From a checkpoint of a small class-conditioned image diffusion model: batches of 128, trained on crops of objects in photos (Visual Genome).
Rows from block 2, named by matrix and row number. Each number is 50 + 12 x the weight over its row's rms, rounded and kept within 0 to 99. All counts start at 0.
# ada: adaLN modulation (shift, scale and gate of each sublayer stacked) (model.blocks.2.ada.weight, 768x256), inputs 0-127
ada.383:50 49 48 49 37 44 60 51 74 41 49 54 40 68 64 32 33 69 49 46 47 48 54 45 79 81 36 49 36 42 47 31 46 43 47 55 37 67 36 50 37 51 54 36 43 47 45 54 46 48 37 34 57 58 58 62 44 49 40 44 47 38 50 54 34 55 79 50 36 47 43 65 42 51 59 40 58 52 51 49 51 28 33 63 42 76 46 45 60 69 40 51 40 49 33 42 47 46 72 28 37 36 34 43 49 38 34 49 60 53 60 53 55 45 52 77 63 40 53 46 44 51 47 54 48 68 38 47
ada.384:50 32 32 47 48 52 63 63 29 31 54 19 49 53 74 25 55 68 35 47 43 24 39 43 54 54 60 46 60 43 50 33 46 54 22 44 62 57 55 70 39 48 47 77 48 48 71 44 15 52 59 60 36 45 61 32 43 36 39 63 63 43 52 53 58 68 65 46 46 44 39 55 57 60 51 44 48 55 46 48 58 49 79 45 52 42 40 55 66 46 78 47 60 49 39 49 25 33 34 43 51 31 60 48 55 55 67 48 29 67 63 44 56 44 70 89 55 68 47 30 46 56 37 57 48 60 44 47
ada.385:44 39 35 46 53 57 57 49 51 43 50 52 43 52 34 40 63 33 54 61 49 36 51 41 58 50 51 47 47 44 20 36 25 62 82 45 55 39 43 63 14 44 32 48 46 46 72 47 36 41 63 72 36 62 49 53 42 48 45 38 35 44 41 53 55 77 50 45 38 44 54 56 51 43 46 34 38 34 48 45 57 54 70 32 48 86 56 44 44 49 52 46 34 46 32 52 66 58 42 64 40 30 40 64 45 25 41 42 52 65 35 49 53 30 50 43 61 56 26 47 61 47 38 51 46 39 53 46
ada.386:46 51 20 46 53 55 35 45 46 44 50 74 50 67 47 56 53 70 46 42 40 78 57 55 45 34 54 44 48 49 68 48 64 61 42 88 46 51 60 47 60 47 53 67 68 46 39 42 45 48 53 51 48 42 73 60 31 58 58 69 65 74 55 51 66 49 47 46 49 80 55 51 53 50 50 44 55 46 44 46 44 35 49 49 65 23 49 79 39 50 40 59 62 74 59 62 44 63 59 43 37 44 59 62 43 72 64 74 63 57 32 72 66 46 70 30 63 48 54 57 67 36 59 48 47 26 65 47
ada.387:60 58 36 62 57 49 56 63 40 44 57 46 58 70 50 39 62 89 41 41 58 49 46 48 59 57 71 62 58 53 52 39 54 67 47 62 58 69 50 46 38 54 53 48 55 60 61 61 40 47 55 57 60 60 55 09 49 52 45 51 61 48 58 45 58 76 70 63 51 33 66 66 30 71 51 63 47 51 57 63 41 66 54 62 32 47 44 55 65 64 64 73 67 42 68 62 56 41 45 47 46 51 76 60 56 68 56 45 45 63 35 49 47 62 65 63 46 66 57 57 55 75 60 41 64 59 51 63
ada.388:55 57 73 49 48 56 40 48 42 79 48 59 63 55 57 61 56 51 64 63 48 72 34 61 48 33 52 48 47 34 52 62 64 56 51 38 61 53 56 64 52 56 62 46 55 50 73 50 58 80 72 37 31 63 46 73 43 59 73 62 45 67 44 53 36 63 66 49 43 70 49 47 88 44 57 60 50 68 58 49 51 40 60 57 61 38 65 65 58 52 55 33 51 39 60 50 71 42 60 54 53 35 47 43 43 58 24 58 75 44 28 71 56 50 49 42 45 51 46 37 44 58 51 61 48 49 59 48
ada.389:53 67 59 50 49 46 36 49 47 38 49 46 71 63 67 80 33 29 41 40 54 62 63 14 47 51 65 49 26 59 80 48 60 40 66 33 53 48 32 47 68 42 43 36 78 50 54 52 34 80 81 31 43 64 77 49 31 54 55 61 43 54 50 51 25 65 50 52 54 63 55 50 65 33 69 59 71 58 44 50 42 56 38 65 41 33 37 43 52 53 54 40 57 48 48 58 41 30 86 41 41 85 46 50 42 62 35 52 48 57 60 44 47 55 60 32 32 53 83 41 45 73 64 60 52 62 47 50
ada.390:65 42 47 64 46 54 54 55 48 49 58 57 59 70 53 50 48 77 50 52 61 51 55 63 40 61 53 66 60 58 68 51 75 53 29 48 64 60 59 66 80 60 38 47 49 65 50 63 46 53 45 62 54 55 56 40 65 49 39 63 70 61 68 47 51 31 79 66 47 42 36 51 28 49 53 59 66 70 73 67 49 66 62 58 52 39 59 53 41 53 44 62 65 82 59 61 33 48 66 35 51 75 57 58 68 54 49 47 60 58 40 69 51 46 57 63 19 41 46 58 56 64 51 53 65 51 39 66
ada.391:40 61 47 42 48 40 45 67 45 44 38 28 63 49 31 76 26 60 76 42 42 60 19 62 56 45 43 40 38 60 43 65 58 56 37 63 53 48 55 48 39 55 48 77 70 42 50 39 15 30 40 23 53 42 50 50 59 53 55 44 66 62 56 39 35 48 54 43 61 61 46 69 81 36 44 52 59 42 45 43 76 52 57 63 41 36 49 52 54 60 52 37 52 45 43 31 46 31 30 50 52 73 69 34 59 32 44 52 56 62 46 46 48 50 52 61 30 61 53 40 25 69 53 70 40 60 45 43
ada.392:43 25 14 43 41 45 52 44 50 53 42 50 44 50 99 31 56 38 59 19 42 53 60 40 52 63 49 43 66 43 47 53 59 50 40 58 58 50 32 42 68 42 60 48 73 43 49 41 57 69 49 65 62 42 59 46 35 57 31 97 45 54 44 46 62 50 34 43 58 49 72 59 35 54 48 55 52 47 68 41 56 45 54 52 52 41 52 57 61 52 45 73 53 61 56 76 36 64 28 39 49 61 48 67 54 53 58 48 72 35 58 63 54 37 56 59 48 64 70 34 74 47 21 33 42 40 45 42
ada.393:65 82 42 58 61 71 51 57 73 63 63 67 58 56 75 66 57 58 30 64 59 49 50 46 43 56 38 59 54 55 60 47 54 39 36 50 64 59 64 43 54 70 46 55 66 60 75 58 58 60 42 51 47 51 54 66 61 59 56 52 67 55 68 59 51 47 53 59 49 55 51 38 44 39 71 49 75 56 17 60 30 37 38 59 56 39 75 61 67 45 59 25 63 64 58 36 53 61 75 58 52 61 53 39 57 64 28 63 35 52 50 59 64 61 67 60 47 59 70 66 59 58 61 60 59 51 56 60
ada.394:43 62 51 44 57 57 41 47 29 42 47 46 52 36 18 66 47 55 63 46 49 61 60 50 52 51 63 43 44 45 20 53 36 57 86 38 39 40 65 34 25 53 48 65 57 45 62 46 30 40 60 57 49 61 29 39 59 43 54 51 41 28 45 50 57 63 53 44 48 71 52 52 74 68 54 51 42 38 57 43 72 46 70 45 59 61 60 52 48 47 69 53 49 38 39 58 57 68 44 74 64 34 49 45 61 34 54 41 37 78 70 35 37 59 54 24 68 52 26 53 54 38 73 52 43 46 62 43
ada.395:53 50 59 49 53 46 42 70 59 52 46 18 64 47 38 53 32 50 63 55 52 52 31 72 42 46 51 45 49 55 36 64 62 59 43 60 41 42 52 42 41 60 40 86 66 49 55 46 07 72 44 69 52 54 62 50 66 61 52 65 60 52 50 49 48 53 67 49 54 44 45 52 74 46 51 44 56 48 39 49 70 53 74 35 52 45 40 57 50 37 34 63 51 64 33 44 29 42 32 50 52 56 46 58 76 35 49 43 42 58 39 61 39 51 56 98 34 58 61 54 36 58 38 63 47 54 53 49
ada.396:52 55 59 52 46 62 53 64 51 45 53 60 37 49 42 55 60 71 57 47 46 45 53 55 34 69 84 50 40 43 59 29 52 44 33 39 38 58 46 40 60 56 45 43 42 51 50 48 61 47 50 46 32 47 57 41 68 43 55 55 79 38 50 45 84 55 40 51 44 41 28 52 73 64 52 51 56 52 61 51 45 38 78 54 74 50 54 59 61 55 64 56 61 52 57 41 65 35 51 33 68 35 61 45 58 50 76 49 49 71 60 43 54 36 54 73 60 35 51 48 50 37 58 49 52 38 57 50
ada.397:46 65 52 36 40 50 50 44 55 47 48 42 34 55 60 64 53 21 40 55 41 49 57 44 49 70 43 37 33 53 42 53 38 47 61 53 49 44 61 48 53 45 56 52 62 36 46 36 67 33 64 62 50 60 44 85 45 68 58 57 40 71 48 55 44 30 43 36 40 69 43 43 56 27 56 44 50 57 30 35 55 23 14 60 50 65 65 70 17 44 36 32 52 58 39 34 41 53 69 51 50 55 47 56 46 48 44 72 55 41 72 73 57 45 55 24 32 66 55 66 42 54 42 41 34 38 53 36
ada.398:39 42 37 37 53 41 68 40 68 47 39 43 22 31 32 47 33 39 58 49 41 53 53 61 53 44 61 36 44 39 27 35 36 43 58 48 25 34 22 46 31 54 45 35 42 36 28 38 37 56 43 48 36 47 45 43 41 36 53 31 34 34 32 54 50 57 30 37 58 48 51 55 51 24 39 39 49 44 54 35 65 30 51 42 71 54 41 36 45 45 54 53 34 47 33 50 36 46 38 67 58 44 44 54 46 32 46 34 42 50 39 27 30 39 36 42 25 35 47 38 49 29 43 36 36 39 54 36
ada.399:54 53 41 49 81 60 54 55 41 47 56 45 49 56 55 29 68 69 45 53 48 38 52 64 44 57 43 52 35 55 70 52 58 48 20 56 69 59 58 59 44 64 53 61 44 52 82 49 56 45 31 52 57 49 35 17 67 28 55 60 81 57 55 54 83 49 91 50 47 53 46 47 55 54 54 60 58 67 34 50 50 47 55 60 34 64 68 45 40 50 24 48 67 47 62 51 45 45 46 49 42 50 60 45 45 59 34 59 60 55 64 49 59 58 48 68 57 57 44 36 56 66 40 50 51 64 52 52
ada.400:45 50 43 49 61 52 47 52 60 31 55 42 36 69 54 36 59 30 35 36 52 49 67 41 73 64 57 51 45 50 26 40 43 43 37 37 49 62 49 56 57 59 51 38 62 47 35 55 23 39 37 47 36 54 63 64 42 63 62 48 44 39 49 49 61 60 47 48 53 55 60 59 71 35 46 62 60 31 32 50 67 53 65 32 52 45 40 40 79 58 71 34 39 54 42 60 45 65 38 36 56 47 25 67 38 51 44 63 27 68 48 55 50 34 49 16 52 41 43 43 34 48 61 57 51 32 38 48
ada.401:43 48 48 41 34 48 64 27 55 49 41 69 26 48 58 40 71 33 38 41 41 58 56 37 66 46 30 42 59 40 52 42 32 31 46 40 52 58 50 42 71 22 67 35 39 41 52 43 71 47 66 41 40 43 31 62 33 42 31 46 34 42 36 51 48 44 47 41 41 47 43 51 23 45 50 41 40 31 51 41 31 46 30 57 73 51 50 49 51 55 50 44 46 43 60 32 54 50 62 52 41 46 40 44 36 49 40 52 53 29 60 64 54 61 35 36 41 42 60 43 50 51 30 36 42 51 35 40
ada.402:51 51 60 48 68 44 79 54 04 41 53 27 46 56 41 58 69 61 46 53 49 22 52 48 46 57 51 50 43 79 56 61 56 66 45 48 62 54 62 51 44 62 53 73 55 49 62 48 52 33 59 63 66 47 62 16 78 25 61 61 68 51 42 63 69 50 55 48 44 56 49 46 52 40 41 53 48 35 30 50 51 61 84 48 56 52 58 58 63 44 67 50 62 32 51 40 71 55 21 61 51 28 56 53 46 36 63 55 58 62 59 72 62 39 49 68 44 51 49 54 41 57 53 34 48 35 62 49
ada.403:41 26 49 41 53 58 43 40 84 42 45 71 35 36 43 41 44 76 51 39 42 79 53 58 30 53 53 40 53 49 56 54 32 49 49 51 27 40 30 35 37 49 54 22 49 41 59 38 58 51 38 73 44 46 52 64 31 51 31 39 40 59 70 46 54 30 51 40 54 31 48 46 33 69 55 34 47 62 39 39 44 36 30 39 54 64 69 52 34 44 24 70 38 62 54 46 57 43 43 27 60 56 64 58 60 48 61 43 66 47 54 28 47 34 43 57 70 42 51 53 46 36 54 35 39 72 49 40
ada.404:59 57 72 58 43 60 17 50 48 72 58 75 47 38 34 64 66 39 54 38 62 79 58 55 51 36 46 60 47 56 64 78 53 36 45 34 54 54 64 24 61 50 47 57 39 60 46 61 62 68 67 65 36 38 44 48 56 56 51 64 51 42 48 64 63 24 32 59 53 37 37 38 60 56 59 70 68 52 45 60 56 51 60 43 68 63 72 36 57 47 44 69 52 60 51 57 60 44 53 55 63 79 39 40 51 57 42 54 72 57 43 51 62 58 50 29 54 48 43 43 28 51 47 13 60 45 37 59
ada.405:60 77 80 55 37 55 61 58 31 36 57 60 59 63 58 54 52 49 57 90 53 50 48 63 45 48 65 54 37 53 51 50 54 51 37 38 53 56 60 86 51 68 55 48 28 55 64 55 72 70 46 41 54 46 58 56 46 41 68 57 56 51 49 67 50 31 51 56 50 67 38 46 70 22 50 60 48 48 54 56 46 51 66 40 37 69 64 45 51 48 64 54 57 49 64 58 66 51 73 52 38 55 77 46 46 56 38 59 50 48 36 76 57 49 55 40 27 37 21 40 48 31 61 55 55 33 45 56
ada.406:57 46 51 62 50 57 35 43 63 67 52 77 46 70 42 53 56 45 51 43 59 77 49 54 55 28 57 61 75 64 50 48 42 50 47 47 66 66 59 29 60 40 59 54 75 61 33 66 54 45 48 65 39 59 52 57 41 65 49 64 53 61 53 44 37 50 46 61 50 47 50 51 55 65 56 54 50 51 55 60 55 58 42 54 65 47 39 68 43 59 52 79 56 56 67 66 42 60 76 38 58 73 46 57 58 64 71 55 71 51 68 47 57 71 50 35 47 58 40 56 27 80 60 52 61 53 61 60
ada.407:61 64 78 60 43 45 61 64 42 59 51 62 61 59 50 37 49 70 71 71 56 64 36 54 53 49 30 58 71 55 66 82 71 34 43 40 48 55 65 53 63 55 52 61 48 62 46 60 66 50 49 34 44 71 51 39 54 37 54 64 67 62 51 44 39 61 62 61 40 53 52 58 71 51 54 62 61 73 49 61 51 57 44 90 56 50 74 63 56 60 46 37 65 70 65 32 51 47 60 69 47 55 58 43 49 49 31 58 63 47 47 65 56 63 55 42 57 53 67 49 57 57 59 45 60 54 41 62
ada.408:42 23 30 46 81 40 50 45 71 54 37 37 43 35 60 34 32 57 47 28 44 40 50 61 54 60 37 44 54 35 46 41 63 23 49 52 54 45 35 53 67 34 44 46 52 45 40 40 41 58 55 51 38 46 57 54 63 35 32 65 36 61 43 52 53 53 52 45 62 37 68 69 32 64 55 44 39 46 72 44 40 36 30 64 62 44 59 27 60 63 36 59 61 63 50 64 23 49 38 43 57 74 61 46 52 46 65 39 67 31 64 37 41 31 56 67 31 47 59 37 67 42 33 42 44 46 50 45
ada.409:44 46 28 39 54 56 55 48 66 45 46 45 39 43 99 19 50 23 34 56 40 23 71 33 50 69 37 39 53 40 59 46 41 38 24 50 50 54 47 58 41 53 54 49 56 39 60 35 60 30 48 54 64 32 38 68 56 43 47 65 47 53 58 53 59 49 54 39 51 49 39 53 40 49 62 50 42 53 54 40 23 29 14 45 53 47 64 44 66 51 43 60 38 49 51 68 51 78 43 52 54 41 63 58 43 51 70 47 33 27 69 47 55 51 54 73 33 58 43 48 50 48 61 50 39 32 47 40
ada.410:34 35 29 39 45 43 61 44 56 41 38 42 27 44 31 33 44 65 62 39 39 38 53 50 62 38 39 37 61 39 13 39 34 51 60 54 37 41 57 50 21 41 45 54 41 36 42 37 30 17 41 60 42 46 34 46 46 31 46 38 47 46 42 35 55 52 41 38 61 48 49 59 52 58 40 41 31 37 43 39 78 41 64 39 54 55 39 56 43 53 59 56 38 34 31 50 59 58 24 46 54 25 47 55 52 32 72 40 30 61 69 29 34 37 36 50 61 46 26 51 42 31 43 59 38 52 51 37
ada.411:52 28 42 53 35 39 49 45 36 63 51 33 52 55 46 55 35 58 50 33 48 41 69 64 64 22 40 52 71 56 68 48 64 69 39 69 23 57 53 76 68 48 55 53 58 53 17 52 29 31 44 43 53 51 33 31 47 34 41 37 51 62 43 63 51 50 41 53 43 66 45 56 45 51 32 47 38 63 62 54 48 62 63 41 32 50 26 38 29 58 36 38 45 42 58 55 21 37 43 49 47 51 48 58 39 34 64 29 77 20 45 71 34 56 44 59 49 53 47 59 44 39 69 50 54 56 52 54
ada.412:55 38 50 47 45 51 62 39 70 62 49 50 48 28 47 19 57 56 44 59 49 52 64 77 52 60 41 47 64 41 45 37 47 49 73 53 38 45 39 63 61 44 50 61 30 46 45 48 65 65 66 69 60 49 45 53 43 39 28 61 52 64 50 52 68 51 56 46 56 30 51 48 36 70 41 38 41 38 73 47 33 68 63 64 63 60 45 62 70 47 50 57 51 69 42 39 39 44 59 28 57 43 28 74 60 23 37 40 53 48 67 33 54 28 49 21 74 65 40 49 66 53 32 31 46 52 53 46
ada.413:56 54 32 51 46 50 58 61 52 57 55 54 58 61 67 47 54 46 48 52 51 46 55 45 49 51 56 52 51 53 73 61 55 61 35 63 65 67 45 48 59 59 54 36 66 51 55 51 45 56 47 52 72 48 47 57 52 78 37 55 46 76 61 53 52 74 68 51 54 58 84 55 52 50 62 73 65 61 72 50 09 51 33 80 38 46 55 47 60 53 63 32 63 58 62 42 55 50 70 39 31 79 62 58 31 64 40 65 49 61 46 70 49 63 65 56 36 59 54 54 63 52 66 57 51 62 53 52
ada.414:64 55 67 60 44 56 56 55 42 67 55 57 55 68 73 59 58 49 54 54 57 52 48 42 43 46 41 60 63 58 65 57 78 44 35 54 62 59 54 69 82 50 50 36 57 61 50 59 60 69 58 44 59 64 54 59 50 59 54 61 43 71 43 47 38 53 60 60 42 37 59 55 41 34 63 67 62 60 64 61 32 66 21 73 45 46 55 41 56 60 47 52 61 75 67 50 52 47 63 59 48 74 58 58 39 65 29 59 80 35 31 64 60 69 54 47 40 56 65 59 63 73 49 29 60 57 45 61
ada.415:35 48 60 34 50 40 62 43 45 49 36 45 38 25 53 59 36 31 60 50 37 47 42 58 32 38 44 34 46 47 41 67 48 35 56 38 39 22 45 45 56 45 39 44 39 34 30 32 54 50 49 39 41 37 55 56 62 42 48 45 26 37 37 49 38 39 28 33 51 54 44 40 50 38 32 31 50 47 48 33 51 45 42 42 50 59 51 41 42 37 36 37 39 54 29 39 48 43 37 60 49 47 32 40 47 27 52 39 56 34 48 44 35 41 30 39 45 22 54 34 46 11 40 58 33 44 40 33
ada.416:42 43 27 48 58 41 59 58 46 58 48 47 44 44 23 37 48 34 67 32 48 63 60 70 52 54 69 46 50 55 49 35 43 57 45 50 55 49 44 32 42 53 52 65 68 47 43 48 42 51 49 31 39 49 66 42 70 62 33 59 41 43 47 45 59 77 71 46 48 66 85 50 50 52 56 59 61 29 51 47 61 64 58 50 43 34 30 54 67 50 82 68 42 43 43 39 48 55 36 42 40 47 47 52 44 46 34 47 35 75 52 44 43 43 60 85 56 35 43 51 68 39 37 71 47 57 50 46
ada.417:36 58 37 35 66 43 61 47 63 16 41 33 48 40 58 37 34 37 30 53 35 36 73 31 55 60 53 34 48 39 53 55 30 50 44 61 45 40 51 55 24 62 46 61 35 34 42 32 38 50 31 51 56 37 37 48 35 50 44 31 56 33 38 61 70 46 49 34 69 49 46 59 46 34 36 32 38 42 58 33 62 45 26 50 18 53 32 41 27 51 48 42 37 24 42 27 43 47 57 51 28 50 50 45 25 52 54 42 43 40 70 30 44 40 43 52 50 45 27 50 54 40 54 58 33 50 43 35
ada.418:56 56 58 50 45 45 37 42 32 41 50 55 65 75 66 38 64 93 41 49 48 40 42 82 44 51 65 51 40 64 72 31 58 55 16 32 55 58 51 76 68 49 55 52 49 51 58 49 52 55 48 27 66 47 75 20 75 50 47 69 64 39 64 42 45 61 63 51 45 43 46 43 51 42 42 51 49 60 47 51 27 48 68 61 47 48 40 60 36 51 58 59 53 38 60 50 45 32 56 35 41 42 49 45 57 78 56 52 62 66 20 74 61 37 55 65 43 49 48 37 41 80 35 57 51 58 28 51
ada.419:50 78 65 47 44 40 38 52 42 38 44 51 58 38 71 73 38 37 48 31 48 48 62 33 31 48 54 47 26 57 81 60 69 29 43 33 60 36 28 35 74 55 39 48 67 47 42 46 49 76 58 53 49 46 80 53 36 41 57 54 31 40 54 43 28 55 49 48 64 47 58 47 61 31 46 49 74 51 51 48 39 59 47 51 42 30 42 35 51 46 37 44 51 52 48 50 40 27 55 46 54 76 48 56 41 54 47 49 41 37 40 59 46 52 50 36 28 37 84 40 34 48 55 63 48 75 38 47
ada.420:58 61 49 59 74 47 43 57 47 69 57 61 60 63 48 40 51 68 51 53 57 64 58 35 46 57 64 60 40 44 41 55 51 71 60 62 37 59 41 27 50 58 48 50 59 60 69 59 45 44 43 60 58 58 33 33 44 53 45 47 66 65 63 43 61 53 55 60 63 39 65 61 44 68 71 56 55 53 63 60 33 50 41 71 54 50 61 62 44 64 53 41 56 49 68 56 59 51 43 35 59 42 77 59 69 68 72 37 47 55 81 43 41 74 69 60 44 62 55 63 69 68 57 45 60 55 61 60
ada.421:45 56 43 58 33 37 29 56 58 31 50 36 45 38 52 48 55 53 68 45 52 58 58 55 66 76 45 54 44 50 32 43 66 16 25 53 45 65 61 34 41 45 57 57 51 53 29 57 78 39 30 31 39 37 62 46 45 50 54 37 51 45 58 37 46 46 50 58 61 50 61 55 54 57 68 74 54 66 62 56 44 23 43 65 25 27 39 55 54 61 60 33 55 58 55 64 49 33 40 32 68 44 51 35 38 84 50 49 56 64 66 31 51 41 49 66 48 52 41 34 43 33 76 53 56 64 55 54
ada.422:57 44 26 47 46 55 31 53 48 49 51 51 59 47 66 43 58 58 34 22 55 53 68 70 33 62 44 52 50 61 62 58 64 32 49 46 54 33 61 39 78 43 42 52 73 49 33 51 60 73 68 59 40 63 70 26 62 54 45 56 35 47 54 47 52 55 50 48 31 51 56 32 43 57 56 71 62 57 53 48 55 35 40 62 54 41 35 44 41 34 43 42 67 75 32 65 52 54 53 30 55 66 16 66 47 53 56 63 77 49 49 52 58 47 54 26 63 37 69 42 59 48 38 41 49 76 27 49
ada.423:53 46 68 50 53 49 42 43 60 58 44 59 61 59 62 46 32 71 34 30 46 70 13 53 38 43 68 47 36 55 71 29 57 44 62 60 38 49 33 49 67 50 43 30 51 50 71 45 62 60 66 34 40 46 54 48 36 41 36 44 48 74 68 38 41 35 46 50 56 34 35 59 37 62 59 56 48 63 58 50 36 47 42 72 36 60 61 47 52 60 30 42 55 65 59 58 52 28 63 44 56 66 77 41 69 59 49 44 70 52 53 47 49 58 54 44 57 52 63 66 50 70 47 39 50 56 48 49
ada.424:35 33 55 37 38 34 56 32 41 42 35 45 34 39 38 47 46 51 65 50 38 46 32 50 66 28 27 39 75 50 22 47 47 46 46 50 42 38 46 65 52 42 59 49 33 38 25 39 52 28 27 43 50 37 52 57 56 45 50 38 28 50 36 41 32 40 45 37 46 57 51 52 48 20 30 42 38 40 43 37 67 59 56 38 45 47 45 43 42 48 50 50 35 36 43 45 50 54 31 58 43 28 40 50 44 26 38 43 52 37 46 53 43 43 28 50 55 30 47 49 33 23 40 45 36 45 40 37
ada.425:40 39 52 44 32 42 60 55 33 46 45 34 37 56 41 28 55 45 43 51 39 42 74 30 48 83 63 44 48 48 37 29 47 59 51 63 50 38 54 43 32 37 50 43 41 45 47 44 58 24 65 49 66 46 37 43 23 44 49 48 49 56 43 32 66 52 33 43 58 45 27 54 50 67 35 44 23 43 90 44 58 45 66 51 66 44 34 56 52 49 65 82 59 42 38 46 68 48 53 37 46 31 56 60 62 55 69 36 36 54 67 34 51 50 55 26 51 70 36 50 48 51 52 44 45 42 52 44
ada.426:60 43 36 60 64 60 45 58 45 64 59 57 62 73 34 60 63 79 48 43 57 56 48 52 53 43 53 59 53 53 35 48 50 79 56 70 60 64 59 45 52 45 58 63 57 59 71 60 48 37 44 66 70 66 45 27 64 58 48 43 58 62 60 47 59 72 71 60 47 54 63 54 53 72 58 69 49 56 52 59 27 52 51 58 60 60 60 55 47 57 54 60 74 47 65 38 63 60 65 50 58 46 70 68 66 60 46 53 57 66 64 55 57 67 67 37 64 75 53 75 59 67 62 23 60 44 67 60
ada.427:47 49 55 54 35 50 35 50 39 45 52 38 56 53 46 36 47 54 50 50 52 52 31 50 62 44 65 52 49 35 45 39 47 70 68 31 37 60 45 48 51 64 59 55 66 52 59 52 33 47 56 46 44 48 44 32 34 39 43 49 59 31 48 49 41 54 52 53 55 37 40 58 47 71 47 41 37 32 45 54 83 68 63 33 58 60 33 47 68 54 60 50 38 22 60 42 62 52 18 62 52 29 76 57 48 55 67 36 53 58 47 44 59 35 53 62 61 60 28 42 45 79 51 84 55 49 52 54
ada.428:60 44 54 59 40 58 47 49 48 48 65 42 62 65 52 49 66 58 53 54 61 48 47 53 65 49 60 60 58 35 75 36 53 84 52 59 48 76 52 68 37 58 64 71 70 58 54 62 33 67 51 50 46 58 45 49 47 70 53 60 70 50 57 65 75 68 67 60 45 57 67 47 61 60 59 65 50 37 37 60 54 64 89 31 31 52 25 51 56 56 69 43 53 58 67 55 48 62 52 41 45 35 47 58 45 67 52 45 43 59 36 67 59 55 67 65 64 55 38 42 60 65 41 59 60 56 52 59
ada.429:48 30 54 45 74 43 59 59 41 67 49 25 45 59 41 28 51 43 62 41 49 62 58 48 55 53 55 48 51 68 37 59 62 44 47 65 49 38 46 62 48 43 39 38 45 47 29 46 40 19 57 74 47 65 29 35 56 33 40 49 39 63 56 53 56 67 58 46 45 45 25 55 45 58 26 30 44 56 73 45 47 59 41 58 60 54 54 50 48 51 46 49 47 49 37 50 47 59 30 56 58 55 50 61 45 33 63 39 54 28 48 49 33 53 44 53 42 51 34 58 50 49 48 65 47 51 50 47
ada.430:47 53 62 51 32 58 40 45 42 24 48 52 66 36 64 69 43 33 57 55 52 37 23 59 44 39 50 51 41 31 61 40 64 37 73 42 59 64 28 36 30 48 61 61 50 49 69 51 35 64 62 68 54 47 61 95 51 64 68 61 35 31 42 35 38 47 49 51 70 44 90 41 72 51 63 63 67 32 17 51 37 48 56 42 69 65 40 55 47 44 25 49 37 33 53 58 62 73 45 65 47 43 60 36 39 55 24 53 63 57 37 47 58 33 49 53 51 51 55 42 64 60 53 44 49 74 61 50
ada.431:52 45 65 51 37 46 31 60 88 64 53 70 54 31 44 41 45 60 51 50 55 57 70 48 56 53 27 54 62 63 51 73 59 54 33 46 37 52 62 23 54 42 48 39 22 51 38 54 47 55 50 88 62 41 10 33 40 35 35 47 46 65 49 48 27 43 53 52 53 28 33 40 26 65 56 41 65 60 45 52 48 46 32 40 48 46 67 46 46 39 27 55 44 49 35 44 46 56 49 53 51 47 36 40 50 38 40 49 57 41 45 49 32 51 41 81 57 35 52 56 44 33 43 71 52 41 39 52
ada.432:47 62 52 46 51 39 37 39 39 47 50 49 50 60 57 42 55 55 47 42 48 54 48 40 44 60 56 46 39 34 70 46 56 38 39 64 70 56 50 52 86 61 56 52 55 48 48 44 63 81 38 32 57 43 53 77 23 48 38 58 54 62 51 46 52 37 51 47 56 60 76 50 53 25 80 59 70 51 39 45 44 44 39 75 47 30 51 41 53 49 47 49 67 45 57 40 31 42 60 49 22 55 52 59 29 85 20 63 50 57 41 69 71 46 60 51 45 57 68 48 56 63 48 58 46 48 37 48
ada.433:43 28 51 39 44 42 51 42 48 39 44 43 43 48 71 38 47 59 26 30 38 56 41 54 58 54 36 39 70 66 57 42 46 48 35 58 51 49 35 64 62 33 61 58 46 36 44 39 48 46 44 52 71 42 30 33 30 35 32 64 38 53 44 58 42 41 51 38 48 39 48 52 17 57 33 34 41 37 57 37 44 41 42 66 63 46 34 44 45 44 34 72 41 33 48 57 38 42 26 45 41 46 40 65 55 32 70 52 60 34 57 41 52 43 39 52 47 62 60 33 45 59 20 57 37 52 36 37
ada.434:50 50 54 48 46 31 23 52 44 46 47 30 54 37 50 60 53 44 49 44 46 44 39 79 49 75 65 48 38 67 52 69 64 50 47 71 37 52 66 69 48 38 54 42 49 45 23 48 53 41 60 49 77 57 46 21 57 34 32 70 46 36 40 48 60 61 53 47 37 47 36 48 41 50 27 39 42 61 70 47 69 72 55 57 26 38 35 58 44 51 49 90 45 51 57 47 44 35 40 63 36 61 51 54 50 46 70 38 69 46 71 64 50 61 54 55 48 59 42 61 21 62 40 69 48 47 52 47
ada.435:57 60 50 55 47 70 58 31 39 54 61 84 44 62 62 44 80 30 39 71 54 36 60 28 57 53 51 58 61 40 57 19 44 43 67 35 70 61 48 77 62 47 53 26 36 57 64 56 90 58 61 44 51 50 39 54 44 47 47 58 46 52 48 59 53 63 48 55 41 50 41 44 44 51 42 47 43 38 62 55 20 51 58 55 63 72 42 55 76 59 51 58 55 49 60 65 65 63 75 51 34 29 52 62 45 63 37 53 48 46 52 67 66 40 52 11 65 53 44 40 68 37 48 45 58 34 59 55
ada.436:42 35 19 37 54 50 60 34 71 51 42 49 32 33 70 44 42 67 33 47 38 41 42 52 36 63 40 38 60 45 43 27 36 59 71 68 38 30 46 50 20 37 44 41 45 38 59 35 65 19 47 53 56 25 41 49 43 49 28 44 45 57 56 49 57 31 44 37 48 51 37 43 23 70 36 34 25 55 75 36 42 32 30 50 56 56 64 60 43 43 42 46 44 45 40 36 64 56 52 29 47 26 48 47 63 45 69 47 41 37 67 45 40 54 49 34 63 48 63 66 50 36 34 36 37 30 54 38
ada.437:47 50 58 47 55 31 43 45 40 51 41 30 54 55 55 42 18 44 61 46 42 59 50 62 63 54 33 45 30 52 55 47 69 36 43 45 39 54 44 80 45 47 56 68 73 48 57 43 28 56 48 41 70 54 42 55 58 37 48 75 54 62 41 54 53 38 64 47 56 54 44 70 48 13 47 52 45 58 51 49 76 80 57 63 44 48 57 35 59 68 43 59 35 55 58 63 35 27 42 43 40 58 63 41 68 52 53 39 52 31 44 64 41 56 62 70 49 62 51 49 45 55 37 52 47 57 43 48